From a checkpoint of a small contrastive image-text model.
Model: 11.2M parameters, encoder arch mlp_mixer, encoder norm layernorm, encoder activation gelu_tanh, encoder num experts 16, encoder patch size [2, 2], encoder layers 12, encoder width 192, text encoder width 192, text encoder layers 7, text encoder norm layernorm, text encoder activation gelu_tanh.
Training: normuon at rate 0.0027, 7000 steps, batches of 128.
Data: 90422 training examples, 9.9 epochs.
Rows from block 4 of the image encoder of a small contrastive image-text model, named by matrix and row number. Rows with one number within an expert belong to one neuron, the router's apart. Each number is 200 + 30 x the weight over its row's rms, rounded and kept within 0 to 999. All counts start at 0. After the name is the row's rms in percent of the matrix's.
Before each expert's rows are labels from the 100 images, of 14976, where the router gives the expert most weight on average: "colour at peak" is the nearest of a few named colours to the mean colour under the peak. Only what is clearly more common there than usual is listed. The data: photos of plants and fungi (iNaturalist). In brackets: how many of the 100, against the usual share in percent.
# router: slot weights (encoder.blocks.4.mlp.router.weight, 16x192, trained with AdamW), inputs 96-191
# up: expert up (encoder.blocks.4.mlp.up, 16x96x192), inputs 96-191
# down: expert down (encoder.blocks.4.mlp.down, 16x192x96, transposed), outputs 96-191

# expert 2
colour at peak: grey (71 vs 45.1)
router.2,095,204,243,222,131,194,228,214,153,197,197,216,192,200,167,170,186,186,184,160,176,219,227,195,174,177,194,200,134,195,165,249,255,209,154,177,236,170,218,247,172,191,189,211,210,237,171,217,168,200,199,180,196,206,232,186,147,203,188,190,159,205,198,183,154,162,211,187,221,247,207,241,238,171,233,194,241,252,213,192,161,202,203,244,176,181,231,190,190,193,167,236,215,201,208,188,182
up.20,096,138,215,176,238,220,165,144,208,120,169,214,192,134,280,187,223,175,222,224,222,174,246,218,203,178,225,160,236,188,222,229,180,251,231,233,137,165,220,193,226,202,221,167,236,138,204,205,241,186,244,219,200,194,175,223,197,204,216,252,228,211,141,203,241,171,227,241,135,195,166,197,169,203,170,183,224,192,197,206,225,171,214,252,206,244,199,220,144,142,198,207,177,183,196,188,174
down.20,092,228,189,147,144,200,223,165,204,158,154,242,207,189,231,192,215,244,250,202,157,199,205,184,155,165,168,226,150,210,153,235,171,228,212,270,171,262,178,178,210,214,191,243,157,164,164,221,179,217,237,190,251,232,168,179,252,192,285,194,182,230,234,210,198,189,195,209,185,229,158,226,175,175,217,164,226,175,213,212,248,148,188,192,182,237,198,169,243,187,171,214,190,191,145,153,204
up.21,105,219,171,166,180,209,221,272,240,183,147,200,187,235,155,194,210,198,212,217,188,237,246,225,223,208,137,174,179,224,162,157,195,195,172,164,181,234,200,168,134,187,213,185,220,196,202,130,181,198,238,190,187,212,225,189,206,173,151,151,231,217,214,224,208,209,158,233,232,137,194,201,202,244,230,177,166,189,187,169,184,193,166,143,251,196,139,188,198,164,214,190,187,174,137,166,130
down.21,118,194,219,209,227,185,214,209,204,200,199,204,200,169,229,236,251,160,193,197,196,210,252,189,167,139,193,165,181,224,177,133,243,227,195,158,132,189,195,212,232,228,226,223,192,221,200,214,242,192,226,146,171,236,247,152,159,184,241,196,174,196,190,179,145,195,214,195,230,199,269,204,198,118,232,209,145,240,169,179,196,228,186,206,128,196,205,229,175,222,149,200,224,213,193,223,198
up.22,094,150,221,181,164,192,233,191,182,189,175,215,163,162,189,208,166,221,180,202,180,174,253,175,201,209,194,218,169,194,210,146,235,177,211,167,192,188,222,223,199,230,143,186,225,147,215,188,213,176,145,176,236,236,176,180,217,214,200,184,215,227,202,154,197,179,204,183,200,205,161,182,183,226,211,171,167,206,196,229,223,243,184,175,189,196,191,193,216,267,147,227,229,111,223,172,215
down.22,098,191,197,225,167,191,252,203,216,181,164,257,191,211,202,154,229,216,223,233,291,212,191,191,176,172,237,242,251,207,210,201,239,254,174,216,228,226,233,198,190,149,118,259,205,192,176,215,204,175,245,202,181,214,219,180,203,188,121,172,189,183,244,210,243,147,163,209,221,198,218,236,221,216,182,169,205,284,150,245,240,222,211,179,178,178,186,162,199,148,188,213,206,211,215,256,188
up.23,088,183,195,227,200,158,165,212,248,181,195,256,200,163,171,211,124,222,177,230,233,203,209,239,195,172,221,184,151,253,221,197,187,183,173,193,201,155,196,228,237,242,247,206,173,214,200,164,198,205,238,211,184,204,196,225,155,220,182,242,170,226,192,215,218,255,207,184,241,234,194,229,155,236,181,222,192,178,182,197,224,214,182,136,208,190,240,214,216,158,198,165,177,210,222,252,164
down.23,099,217,188,270,172,258,252,188,152,200,179,187,147,222,188,189,236,194,235,146,179,214,167,222,186,246,193,176,192,194,172,180,234,201,231,200,212,179,226,207,196,219,211,228,214,177,142,205,223,202,247,211,240,153,246,231,175,176,237,210,188,189,208,167,199,227,212,223,225,159,178,180,207,204,198,223,230,197,186,180,174,219,229,179,220,264,183,182,221,205,210,202,185,228,189,218,167
up.24,105,223,252,192,201,224,161,151,144,176,179,148,179,142,235,262,241,198,165,200,195,213,150,210,149,223,157,161,194,212,215,183,211,242,159,184,215,223,213,201,174,223,216,266,188,174,250,212,216,193,210,198,184,228,168,210,182,241,177,226,250,151,240,206,200,167,191,160,172,269,257,224,190,216,189,255,238,230,189,190,218,216,134,276,196,213,184,193,237,186,185,208,260,205,212,168,208
down.24,098,102,194,186,230,150,182,162,164,186,249,164,192,232,236,243,155,203,208,201,235,159,204,192,212,190,183,180,196,218,122,198,257,213,229,206,199,143,203,185,174,186,182,158,126,242,147,176,197,205,181,215,214,198,229,209,197,201,149,181,178,168,219,179,160,190,206,188,258,178,213,201,172,187,204,196,196,256,210,187,224,203,260,195,186,147,200,205,212,204,205,159,250,207,155,236,209
up.25,107,226,228,235,203,155,159,203,157,172,262,213,188,164,186,225,188,161,204,241,227,181,246,179,218,278,170,271,198,164,207,184,234,173,186,116,187,203,155,207,229,220,217,176,207,222,207,187,129,222,202,205,231,208,225,185,215,212,203,224,179,197,165,164,164,214,207,183,160,210,222,161,179,210,183,210,204,220,200,229,242,198,150,234,205,235,192,203,195,184,243,199,161,190,206,254,185
down.25,114,245,211,119,233,152,194,154,204,201,199,224,158,217,215,189,185,204,255,193,191,178,211,191,222,220,266,207,201,216,213,182,221,241,214,186,222,170,214,225,229,206,258,169,256,183,219,181,153,237,190,181,198,226,198,228,182,184,184,211,230,184,199,205,237,195,215,192,135,187,199,210,164,212,266,182,253,207,238,190,155,259,169,198,221,241,170,247,234,220,135,205,178,222,204,222,132

# expert 5
colour at peak: black (32 vs 5.2)
router.5,113,237,159,225,204,220,196,185,269,150,236,156,217,157,213,144,242,138,162,235,169,237,238,209,168,185,170,165,198,210,233,200,203,175,170,207,202,225,226,174,192,226,201,199,204,239,224,189,222,207,154,213,233,169,207,214,238,155,215,222,242,209,194,269,190,226,144,174,192,251,161,205,197,239,164,194,246,190,191,184,192,181,178,160,197,250,190,205,231,190,232,173,173,164,191,217,178
up.20,102,186,186,227,222,168,213,201,250,246,209,204,194,218,217,237,213,232,257,185,173,227,198,221,227,214,115,175,188,234,144,140,193,198,209,226,174,241,186,191,190,254,202,174,251,240,222,176,215,212,213,174,235,225,248,177,130,146,182,124,282,142,219,191,272,209,230,196,204,170,223,188,263,197,209,206,209,198,264,193,133,188,205,212,182,200,212,218,213,158,181,200,174,194,201,216,257
down.20,098,142,176,170,144,191,195,198,204,128,197,187,196,218,222,219,253,183,213,216,173,211,189,178,197,220,187,197,183,214,173,248,215,170,201,219,165,227,178,215,205,194,215,219,190,208,215,191,223,156,229,247,192,122,234,240,180,162,169,223,227,211,187,181,204,274,181,197,182,240,190,159,179,182,168,205,241,210,210,149,194,178,142,175,169,245,222,211,181,226,170,163,135,242,216,175,213
up.21,096,188,211,231,191,212,160,185,200,161,178,204,231,175,202,220,243,237,194,229,190,175,180,172,187,199,233,241,216,202,228,213,193,219,270,162,170,224,146,166,214,175,192,132,183,225,197,186,205,224,210,201,172,230,190,208,182,229,234,178,173,222,242,209,271,182,264,208,200,199,220,191,269,221,165,154,243,238,196,217,183,239,246,193,179,204,197,190,220,188,172,218,235,235,116,210,196
down.21,097,176,161,147,208,235,237,158,196,227,196,233,255,173,217,195,210,250,159,220,197,190,176,181,161,228,142,215,174,187,208,241,195,195,244,185,156,226,244,191,220,184,140,203,206,213,222,217,166,258,162,202,217,252,211,278,157,193,194,214,196,201,233,228,215,177,161,183,119,229,125,170,214,204,180,239,224,262,241,173,221,207,182,173,173,189,186,197,174,171,233,210,220,230,241,217,224
up.22,098,195,218,221,171,191,310,240,194,222,188,173,152,182,245,177,160,184,208,159,211,240,203,212,208,222,190,225,242,170,177,193,208,209,170,140,226,253,165,186,152,210,238,143,162,162,185,180,215,175,203,206,184,204,208,275,177,196,208,227,195,200,214,238,199,186,169,161,198,219,202,183,203,205,255,186,158,247,198,195,190,199,137,238,159,238,202,223,166,209,206,191,207,221,235,209,238
down.22,096,223,244,205,223,223,207,212,180,206,202,220,250,235,238,213,206,150,157,164,202,163,226,216,217,225,217,214,193,184,175,216,184,200,204,241,171,182,251,227,96,203,241,226,193,181,182,227,170,228,142,214,240,175,197,184,186,203,185,220,242,209,177,205,200,161,189,161,206,195,180,250,205,256,182,158,170,218,199,154,177,188,159,204,171,168,208,203,176,156,209,197,268,170,151,187,188
up.23,101,180,199,190,202,214,209,191,168,181,172,211,142,179,200,183,222,198,154,177,184,190,197,212,161,182,137,236,184,248,209,179,233,184,238,150,209,218,201,249,196,200,193,234,207,186,257,236,228,176,198,188,178,198,254,177,213,220,195,160,171,208,218,157,250,208,257,172,170,175,195,200,207,198,235,157,173,251,220,144,272,218,206,190,188,206,272,178,209,207,215,193,198,180,191,220,177
down.23,103,208,176,216,227,188,221,229,215,233,216,194,205,129,232,194,249,214,209,214,240,185,218,180,207,182,194,145,200,176,210,210,251,122,224,239,227,234,253,184,253,143,219,238,189,157,156,182,167,161,157,179,147,187,167,186,184,215,196,209,228,184,170,190,246,212,194,258,193,216,233,197,201,210,205,225,193,192,168,139,203,192,206,135,157,188,204,258,251,184,125,187,194,155,225,200,169
up.24,094,204,186,183,238,193,197,206,193,180,183,247,228,143,180,215,153,154,197,180,250,204,191,209,269,183,230,211,166,165,290,164,172,194,203,132,183,222,185,181,195,257,217,186,239,185,181,219,221,213,253,142,155,210,217,200,226,158,226,170,211,229,187,193,146,188,242,263,175,223,244,189,252,197,125,198,171,196,206,221,185,174,180,232,201,174,153,200,202,204,237,259,239,181,202,211,199
down.24,098,222,203,206,215,241,218,250,183,218,216,196,170,196,237,177,230,202,197,206,195,221,200,181,239,202,163,242,201,210,196,203,252,214,196,178,217,168,130,181,143,168,185,221,203,195,237,262,235,239,186,159,218,190,218,235,156,164,218,204,225,169,214,174,161,230,227,196,157,214,214,181,169,185,183,216,140,175,162,229,208,163,229,246,205,215,193,214,186,184,175,166,191,181,101,212,226
up.25,091,165,198,209,201,227,234,195,183,140,223,178,247,179,177,168,227,179,231,192,205,158,229,247,244,162,202,195,190,199,197,265,192,165,157,237,235,197,185,196,158,209,163,155,194,172,232,201,184,205,147,202,163,250,194,172,201,184,237,204,247,254,200,242,197,167,201,126,169,232,225,183,163,167,185,262,199,229,194,216,171,225,264,213,225,202,256,262,227,226,208,193,183,172,220,233,194
down.25,088,186,186,212,191,231,155,218,215,185,187,206,168,199,156,147,208,226,167,190,224,186,251,185,162,219,232,212,206,187,185,202,239,246,211,149,213,209,185,243,229,198,182,240,188,241,141,178,236,162,235,176,220,214,210,204,189,227,193,197,219,120,171,223,201,195,154,152,187,204,197,201,198,199,148,219,187,259,176,209,182,219,211,201,191,179,200,184,185,228,213,189,202,150,203,252,250

# expert 8
colour at peak: white (31 vs 1.3)
router.8,109,220,226,189,212,142,227,150,186,167,204,213,193,192,216,167,200,221,193,194,218,184,153,172,259,181,175,152,224,241,228,175,270,216,184,219,209,180,185,210,217,206,218,199,192,192,172,242,166,179,222,183,224,140,172,247,220,151,227,194,206,200,226,213,207,203,240,199,244,218,190,194,198,200,202,173,200,229,190,248,250,172,162,254,225,216,165,241,183,185,260,248,275,144,158,139,225
up.20,098,204,203,191,193,220,152,209,139,172,203,199,176,170,236,215,236,257,177,136,229,198,203,187,241,191,239,216,205,220,179,226,227,161,185,197,190,206,219,176,180,202,223,188,200,201,212,173,179,203,253,190,189,214,155,218,222,250,227,229,227,165,206,179,216,201,255,281,189,189,168,217,196,213,204,202,220,190,196,179,247,195,148,253,186,193,224,198,161,180,186,202,239,138,199,197,237
down.20,096,201,186,198,197,213,193,201,210,214,180,192,199,219,225,219,204,174,202,193,209,221,272,208,209,172,199,169,213,218,159,212,167,189,210,161,188,211,178,204,240,179,216,192,184,202,164,202,254,108,226,226,210,177,213,189,163,174,260,161,194,193,181,240,203,275,175,193,191,242,235,193,227,164,213,217,157,183,183,186,182,226,219,197,187,187,189,216,191,177,205,221,268,179,173,182,201
up.21,104,204,259,186,237,211,183,183,142,190,162,192,184,244,225,250,163,274,224,178,246,194,183,194,95,163,213,202,172,232,183,280,187,164,184,194,193,218,194,205,211,153,181,251,223,204,197,222,217,199,213,157,215,221,201,206,171,202,172,187,212,221,207,233,231,194,174,241,188,172,163,192,171,192,165,205,217,211,211,185,239,146,219,150,182,188,243,142,174,207,190,164,247,201,172,269,203
down.21,104,193,152,150,192,201,183,185,266,232,200,208,193,189,198,182,253,199,189,231,227,227,228,199,201,197,255,209,277,240,206,203,153,193,182,184,220,226,137,196,197,114,180,214,197,210,178,210,175,249,189,210,215,217,168,185,196,161,249,164,225,145,189,170,223,136,166,199,194,228,218,186,203,162,196,196,194,188,172,156,214,193,182,219,161,189,188,246,155,167,226,171,222,199,257,204,179
up.22,096,140,188,164,194,228,216,200,217,307,200,220,224,180,218,205,220,189,224,197,166,217,214,190,174,194,228,207,182,226,218,197,187,188,214,162,131,207,146,206,217,149,172,229,222,196,158,190,182,175,186,207,206,214,217,218,206,209,230,173,189,208,177,243,195,200,217,220,143,165,146,197,252,202,210,204,230,219,236,212,279,200,250,131,198,210,171,190,158,239,247,183,228,192,248,178,157
down.22,095,180,165,226,179,206,180,183,211,233,236,218,170,218,170,201,233,222,184,190,233,206,203,216,240,266,191,183,265,194,186,207,271,180,209,219,212,222,213,192,203,152,225,209,232,178,228,201,199,196,200,203,198,218,157,233,228,221,194,193,240,234,164,206,185,182,212,175,172,284,198,207,218,228,295,200,218,184,225,208,252,223,162,191,209,206,235,236,202,219,167,198,235,212,132,190,114
up.23,099,224,198,187,172,151,195,189,216,129,210,215,249,161,139,178,190,190,171,199,169,214,215,184,246,206,179,174,200,162,175,238,258,186,190,175,213,210,224,217,213,132,160,160,203,228,249,164,166,231,187,187,204,195,206,191,187,222,238,236,219,153,185,184,202,197,196,208,220,176,196,178,155,226,180,228,255,174,214,166,218,225,164,212,199,268,175,235,178,208,243,149,155,199,183,231,210
down.23,101,188,204,184,234,256,235,189,210,176,214,181,191,225,197,206,195,250,201,168,184,150,185,154,229,247,176,187,136,169,189,248,189,224,222,219,235,183,221,187,176,214,248,205,251,233,172,188,245,168,176,209,212,243,198,216,172,196,172,163,231,226,192,235,131,174,274,242,248,160,229,202,190,237,245,178,169,208,225,196,229,187,182,220,159,198,203,199,133,165,146,199,212,206,186,172,157
up.24,096,149,222,204,178,191,182,198,190,279,220,246,225,166,162,219,225,238,185,157,200,242,197,200,172,232,227,236,278,160,179,164,182,165,199,245,223,205,191,220,166,192,232,217,190,197,196,211,211,215,167,239,165,209,197,159,229,160,132,155,152,182,229,241,184,183,171,134,223,218,226,186,232,203,183,182,199,221,216,177,243,188,206,159,228,201,179,187,143,172,194,172,157,186,119,214,161
down.24,099,182,212,179,168,188,223,167,231,188,210,215,203,241,235,227,184,195,179,211,155,155,198,190,193,207,187,181,226,184,192,202,223,199,205,169,155,199,242,226,206,235,202,238,184,176,226,287,215,234,221,187,190,226,209,186,228,169,206,197,235,169,209,195,254,176,186,229,220,234,217,153,179,174,175,182,219,217,205,178,171,196,224,234,186,193,208,120,279,256,190,255,237,168,208,232,187
up.25,105,241,186,220,142,218,183,214,179,173,167,197,135,203,234,208,260,154,224,183,183,208,162,227,205,184,210,201,203,198,203,185,208,221,199,179,202,197,167,228,227,201,215,153,144,232,248,209,182,201,156,252,176,229,222,154,160,244,209,206,212,265,167,221,182,206,219,154,196,200,198,159,139,159,183,218,190,225,218,173,226,171,172,259,148,246,186,178,145,185,201,177,215,246,209,166,176
down.25,095,263,205,247,237,204,182,148,221,162,226,261,229,144,180,169,208,204,176,185,200,172,184,193,219,152,178,171,154,198,206,201,178,234,182,187,221,190,181,207,241,205,208,202,208,242,218,212,237,204,208,194,220,256,232,166,166,224,141,217,276,178,221,196,184,196,225,190,226,166,214,233,284,284,159,183,189,155,246,178,198,133,167,214,194,221,232,189,202,169,185,168,200,206,235,215,169

# expert 14
colour at peak: green (27 vs 6.7)
router.14,096,166,227,217,212,194,197,211,165,204,227,183,184,234,153,146,191,187,234,198,153,189,266,159,210,204,260,193,217,197,184,238,189,192,241,175,240,194,227,231,190,216,182,173,243,168,184,235,175,190,129,203,186,213,192,219,172,234,174,195,245,236,168,221,216,221,184,156,241,185,184,259,115,207,222,172,182,218,230,211,235,195,248,205,183,204,200,204,181,231,187,209,199,158,147,152,239
up.0,107,202,225,165,175,200,190,231,203,288,200,194,219,230,214,199,190,151,218,190,198,211,235,147,226,147,167,215,157,171,214,184,187,247,182,177,217,162,237,211,170,203,196,233,187,215,222,189,207,227,227,232,200,204,214,288,146,208,188,206,209,191,221,211,202,244,175,194,269,147,204,208,219,195,221,210,184,193,184,211,205,201,141,187,180,236,223,205,242,218,131,155,116,215,206,247,194
down.0,105,202,192,207,222,242,195,224,252,236,168,182,259,100,241,157,181,205,189,183,218,202,237,192,152,191,124,216,238,197,212,249,200,176,220,223,173,156,220,178,220,212,162,212,209,234,179,198,164,191,165,168,193,241,186,141,217,188,176,184,178,193,207,171,191,238,194,160,132,161,203,227,207,185,197,211,217,206,240,196,202,197,192,186,223,177,166,214,139,202,181,204,236,259,227,202,202
up.1,099,195,177,206,243,165,220,219,169,154,181,239,219,238,215,229,181,189,209,168,198,223,222,203,252,187,170,219,160,161,182,142,219,216,200,149,205,189,188,184,137,229,249,167,162,200,186,235,193,216,191,199,256,192,241,218,208,229,220,212,198,219,193,218,167,190,229,224,207,143,221,199,196,198,106,180,233,117,191,199,182,264,162,182,184,222,208,190,188,184,220,206,196,184,214,222,202
down.1,098,186,226,147,250,197,172,255,199,240,160,223,213,145,179,150,177,197,241,184,243,176,185,227,179,235,201,197,175,198,151,169,216,156,207,187,177,217,243,157,154,219,232,194,222,196,213,247,183,229,165,203,247,226,162,177,188,154,190,227,250,156,149,198,200,193,155,193,206,201,198,120,184,202,157,160,214,201,231,211,190,210,200,235,218,207,205,269,252,223,186,167,244,176,203,205,177
up.2,093,236,168,214,177,189,247,244,187,226,177,245,235,179,180,209,182,247,249,225,201,242,207,135,223,217,191,195,219,171,190,181,175,221,177,186,149,221,187,232,241,178,193,172,212,155,180,140,194,171,254,248,242,207,141,188,214,192,196,153,193,143,176,189,190,200,179,159,195,135,208,150,220,194,233,214,208,228,170,195,176,264,225,190,232,159,223,223,242,212,216,222,146,201,224,179,202
down.2,101,178,178,205,199,219,173,178,203,225,202,201,214,189,159,247,179,178,159,202,167,161,132,190,217,192,167,198,191,245,237,226,191,225,201,190,148,199,201,226,234,268,175,230,224,225,209,150,195,160,201,178,122,236,216,190,179,168,217,204,180,197,168,194,212,228,180,168,208,216,200,191,191,189,195,178,161,235,183,220,253,208,186,151,202,230,144,243,187,207,224,209,201,202,134,196,200
up.3,094,177,191,233,246,179,205,173,225,219,227,240,207,170,206,211,189,218,163,226,196,188,182,187,174,234,142,251,149,171,193,172,201,161,204,196,235,200,171,248,216,230,190,199,145,211,130,226,145,172,176,191,178,189,232,265,151,179,191,150,218,238,168,210,170,195,265,188,211,188,198,188,213,209,155,229,176,169,210,218,246,218,172,170,205,287,176,209,184,178,229,221,215,225,212,216,253
down.3,091,220,264,190,179,164,153,188,176,213,199,234,212,177,175,220,119,224,237,199,177,238,250,197,200,177,269,194,190,245,174,193,170,146,149,205,235,193,216,183,192,211,207,221,212,186,186,193,228,211,214,225,161,209,205,173,153,191,180,184,282,217,226,155,220,238,214,256,221,189,208,112,288,214,153,203,217,216,197,182,208,214,209,194,200,169,227,181,185,243,197,186,178,152,200,210,217
up.4,094,167,203,219,193,162,204,181,173,183,253,203,175,251,214,260,201,180,212,215,197,150,231,260,217,191,286,191,179,190,244,232,180,191,188,220,188,260,175,165,161,203,198,236,176,216,211,224,246,177,191,218,183,202,182,209,222,144,179,152,151,187,220,277,203,199,244,161,179,253,240,256,168,202,167,192,180,223,232,214,188,236,215,209,205,183,242,250,197,182,205,196,237,184,172,190,209
down.4,094,166,247,200,189,222,202,201,181,173,184,261,187,197,222,186,216,188,195,210,241,229,184,227,188,233,229,245,195,170,198,224,218,201,207,197,236,224,204,185,196,218,157,172,144,197,170,206,162,139,201,230,166,173,180,229,213,153,195,212,170,172,163,187,193,216,246,175,230,237,161,184,169,201,216,232,202,164,119,222,183,233,222,125,159,225,207,234,266,226,189,201,181,189,210,215,157
up.5,106,235,143,218,137,227,174,244,192,180,171,249,196,200,188,180,243,190,224,176,234,206,167,236,208,158,222,223,232,195,195,180,193,211,221,163,135,174,165,190,208,174,165,203,275,182,165,209,197,212,192,216,191,186,185,209,209,191,210,171,159,192,160,162,175,239,222,206,176,202,170,243,208,208,191,221,191,168,198,224,209,165,230,156,223,215,206,186,251,187,205,178,179,179,241,187,174
down.5,110,236,201,169,148,202,242,246,182,190,192,187,214,208,183,150,147,260,226,187,250,214,201,187,250,151,192,185,215,194,208,233,242,214,144,171,229,176,226,240,161,195,157,187,197,186,194,189,174,197,213,201,232,143,211,248,239,183,205,169,160,215,147,213,187,222,196,168,151,179,205,290,224,226,251,165,189,156,213,212,185,214,214,234,190,199,220,205,226,175,160,208,205,191,175,285,198

# expert 9
colour at peak: black (36 vs 5.2)
router.9,092,187,185,234,202,184,149,209,232,257,177,216,233,205,239,195,134,240,208,220,243,175,249,257,164,182,149,189,213,177,218,209,200,150,232,193,195,199,194,209,173,241,198,157,184,191,239,228,199,172,186,199,198,141,121,213,210,221,204,164,232,199,168,251,140,239,223,211,208,155,185,219,174,228,196,235,175,204,217,198,186,215,249,218,248,185,197,214,227,234,168,263,194,208,208,242,208
up.0,097,179,202,158,198,169,221,211,186,165,142,194,210,186,199,208,239,225,208,225,211,226,227,255,196,244,171,193,208,190,214,242,173,194,220,218,166,215,222,238,171,210,213,180,249,165,218,178,197,308,201,197,227,232,214,168,150,241,263,213,195,250,219,233,237,213,206,173,186,213,211,170,171,178,220,180,202,210,209,181,166,209,178,214,192,224,190,223,157,197,123,201,214,171,274,192,191
down.0,104,255,204,239,170,225,225,208,202,185,204,207,170,205,243,248,202,161,262,169,179,169,185,252,151,150,197,171,206,206,207,169,168,249,218,209,179,231,199,224,264,195,169,235,234,207,276,218,249,186,135,171,189,217,181,177,225,241,126,230,192,190,204,147,221,205,197,171,219,145,184,178,165,215,167,197,183,200,159,209,232,195,192,205,119,199,176,225,217,145,225,191,239,161,203,195,244
up.1,103,251,169,221,241,226,193,169,180,198,198,169,195,116,243,189,227,179,173,203,218,221,130,197,239,112,173,187,176,132,207,182,230,200,257,172,211,208,169,180,195,206,196,208,207,224,178,199,202,248,225,245,233,225,163,218,225,176,226,185,212,256,249,201,172,187,155,223,170,211,181,195,195,205,171,197,177,262,222,202,186,177,177,167,217,146,166,201,213,206,209,214,223,219,195,225,217
down.1,101,184,161,144,216,175,167,113,186,218,218,191,222,198,184,215,213,174,171,227,180,150,230,181,248,218,219,187,223,154,238,153,191,109,212,218,192,207,211,212,181,231,198,202,212,205,182,160,191,209,182,228,240,172,223,209,152,171,257,183,176,200,187,175,205,142,196,193,197,143,229,216,237,184,185,183,222,223,203,198,225,231,176,162,225,251,150,232,212,205,226,217,228,180,201,177,210
up.2,085,241,180,176,250,151,166,182,182,188,180,192,232,181,179,193,177,213,176,228,208,191,218,193,148,186,183,191,206,171,189,247,204,260,156,198,180,211,189,190,182,239,230,181,239,202,216,180,227,209,186,236,216,208,251,212,202,186,182,226,211,251,198,245,162,173,230,177,237,217,241,222,204,228,182,165,175,207,228,203,178,177,160,209,229,221,205,169,160,231,190,219,197,232,185,169,191
down.2,095,228,178,208,173,225,210,217,195,193,210,220,190,231,108,195,195,207,178,204,201,242,146,206,219,221,227,248,182,249,222,216,209,218,233,219,217,151,188,207,219,185,217,166,244,172,188,212,194,215,241,178,179,209,204,193,267,192,208,190,166,224,170,166,222,251,234,155,101,193,162,201,203,168,216,273,183,208,227,188,209,235,228,160,236,179,178,193,186,178,169,224,222,200,146,210,159
up.3,090,223,158,231,195,184,193,255,211,160,160,188,123,174,183,195,257,167,147,206,171,233,217,267,225,152,204,191,204,190,220,176,153,179,195,174,256,191,197,169,180,194,229,247,256,227,170,222,163,152,183,206,175,218,170,153,219,182,176,195,198,234,226,214,234,192,155,195,192,238,177,185,202,188,207,219,149,190,191,207,167,226,180,196,204,199,173,163,187,180,182,253,176,198,220,172,210
down.3,094,241,171,163,233,178,185,182,193,170,196,168,248,171,233,171,176,124,254,249,232,146,220,206,192,171,235,192,200,222,141,170,207,193,199,294,191,170,227,221,224,231,186,200,171,209,192,184,170,220,225,219,254,224,238,180,218,185,184,164,177,188,235,171,255,164,228,186,212,245,204,210,199,250,182,186,233,195,152,216,196,203,201,188,227,232,177,196,285,235,134,178,178,214,212,152,226
up.4,111,203,163,188,175,190,189,178,137,211,231,222,211,146,190,226,140,210,193,169,247,157,240,151,216,211,233,203,196,233,194,186,202,254,182,211,206,212,224,231,237,268,144,211,210,274,180,199,247,173,185,257,175,202,195,198,188,237,192,219,220,180,166,223,235,228,205,229,189,151,211,242,181,147,241,205,166,226,184,213,222,172,171,208,171,206,188,190,211,208,196,183,184,208,220,221,240
down.4,105,252,181,209,184,205,229,179,138,180,160,195,139,186,183,190,190,210,204,223,193,189,188,200,160,182,227,165,195,180,188,175,217,185,198,218,218,222,167,228,233,228,174,213,151,207,187,226,206,197,217,197,165,206,172,189,238,159,248,173,227,132,209,204,167,152,176,235,266,234,206,168,230,186,218,188,163,185,203,266,184,230,237,193,138,246,174,204,200,208,193,258,206,236,185,187,225
up.5,101,221,224,176,282,202,235,176,198,161,232,159,178,240,271,216,179,204,192,217,216,211,216,236,217,201,186,188,219,234,194,187,240,167,216,216,192,202,221,167,159,176,194,217,180,217,199,210,209,249,149,228,188,182,223,208,223,192,194,183,224,211,215,178,187,231,218,244,163,136,130,204,192,166,153,191,253,231,219,166,204,205,205,204,163,185,268,184,225,257,201,181,163,248,177,242,203
down.5,097,178,166,188,255,187,168,214,275,190,178,181,170,240,167,271,164,237,187,250,188,175,235,169,234,221,170,211,190,185,182,208,196,208,213,207,233,199,203,201,184,232,170,239,182,257,247,232,213,161,215,215,163,143,237,207,192,173,192,205,216,215,209,202,189,169,128,194,236,226,142,209,178,182,207,178,142,205,169,221,229,214,181,214,214,166,210,257,214,196,212,194,230,177,161,180,156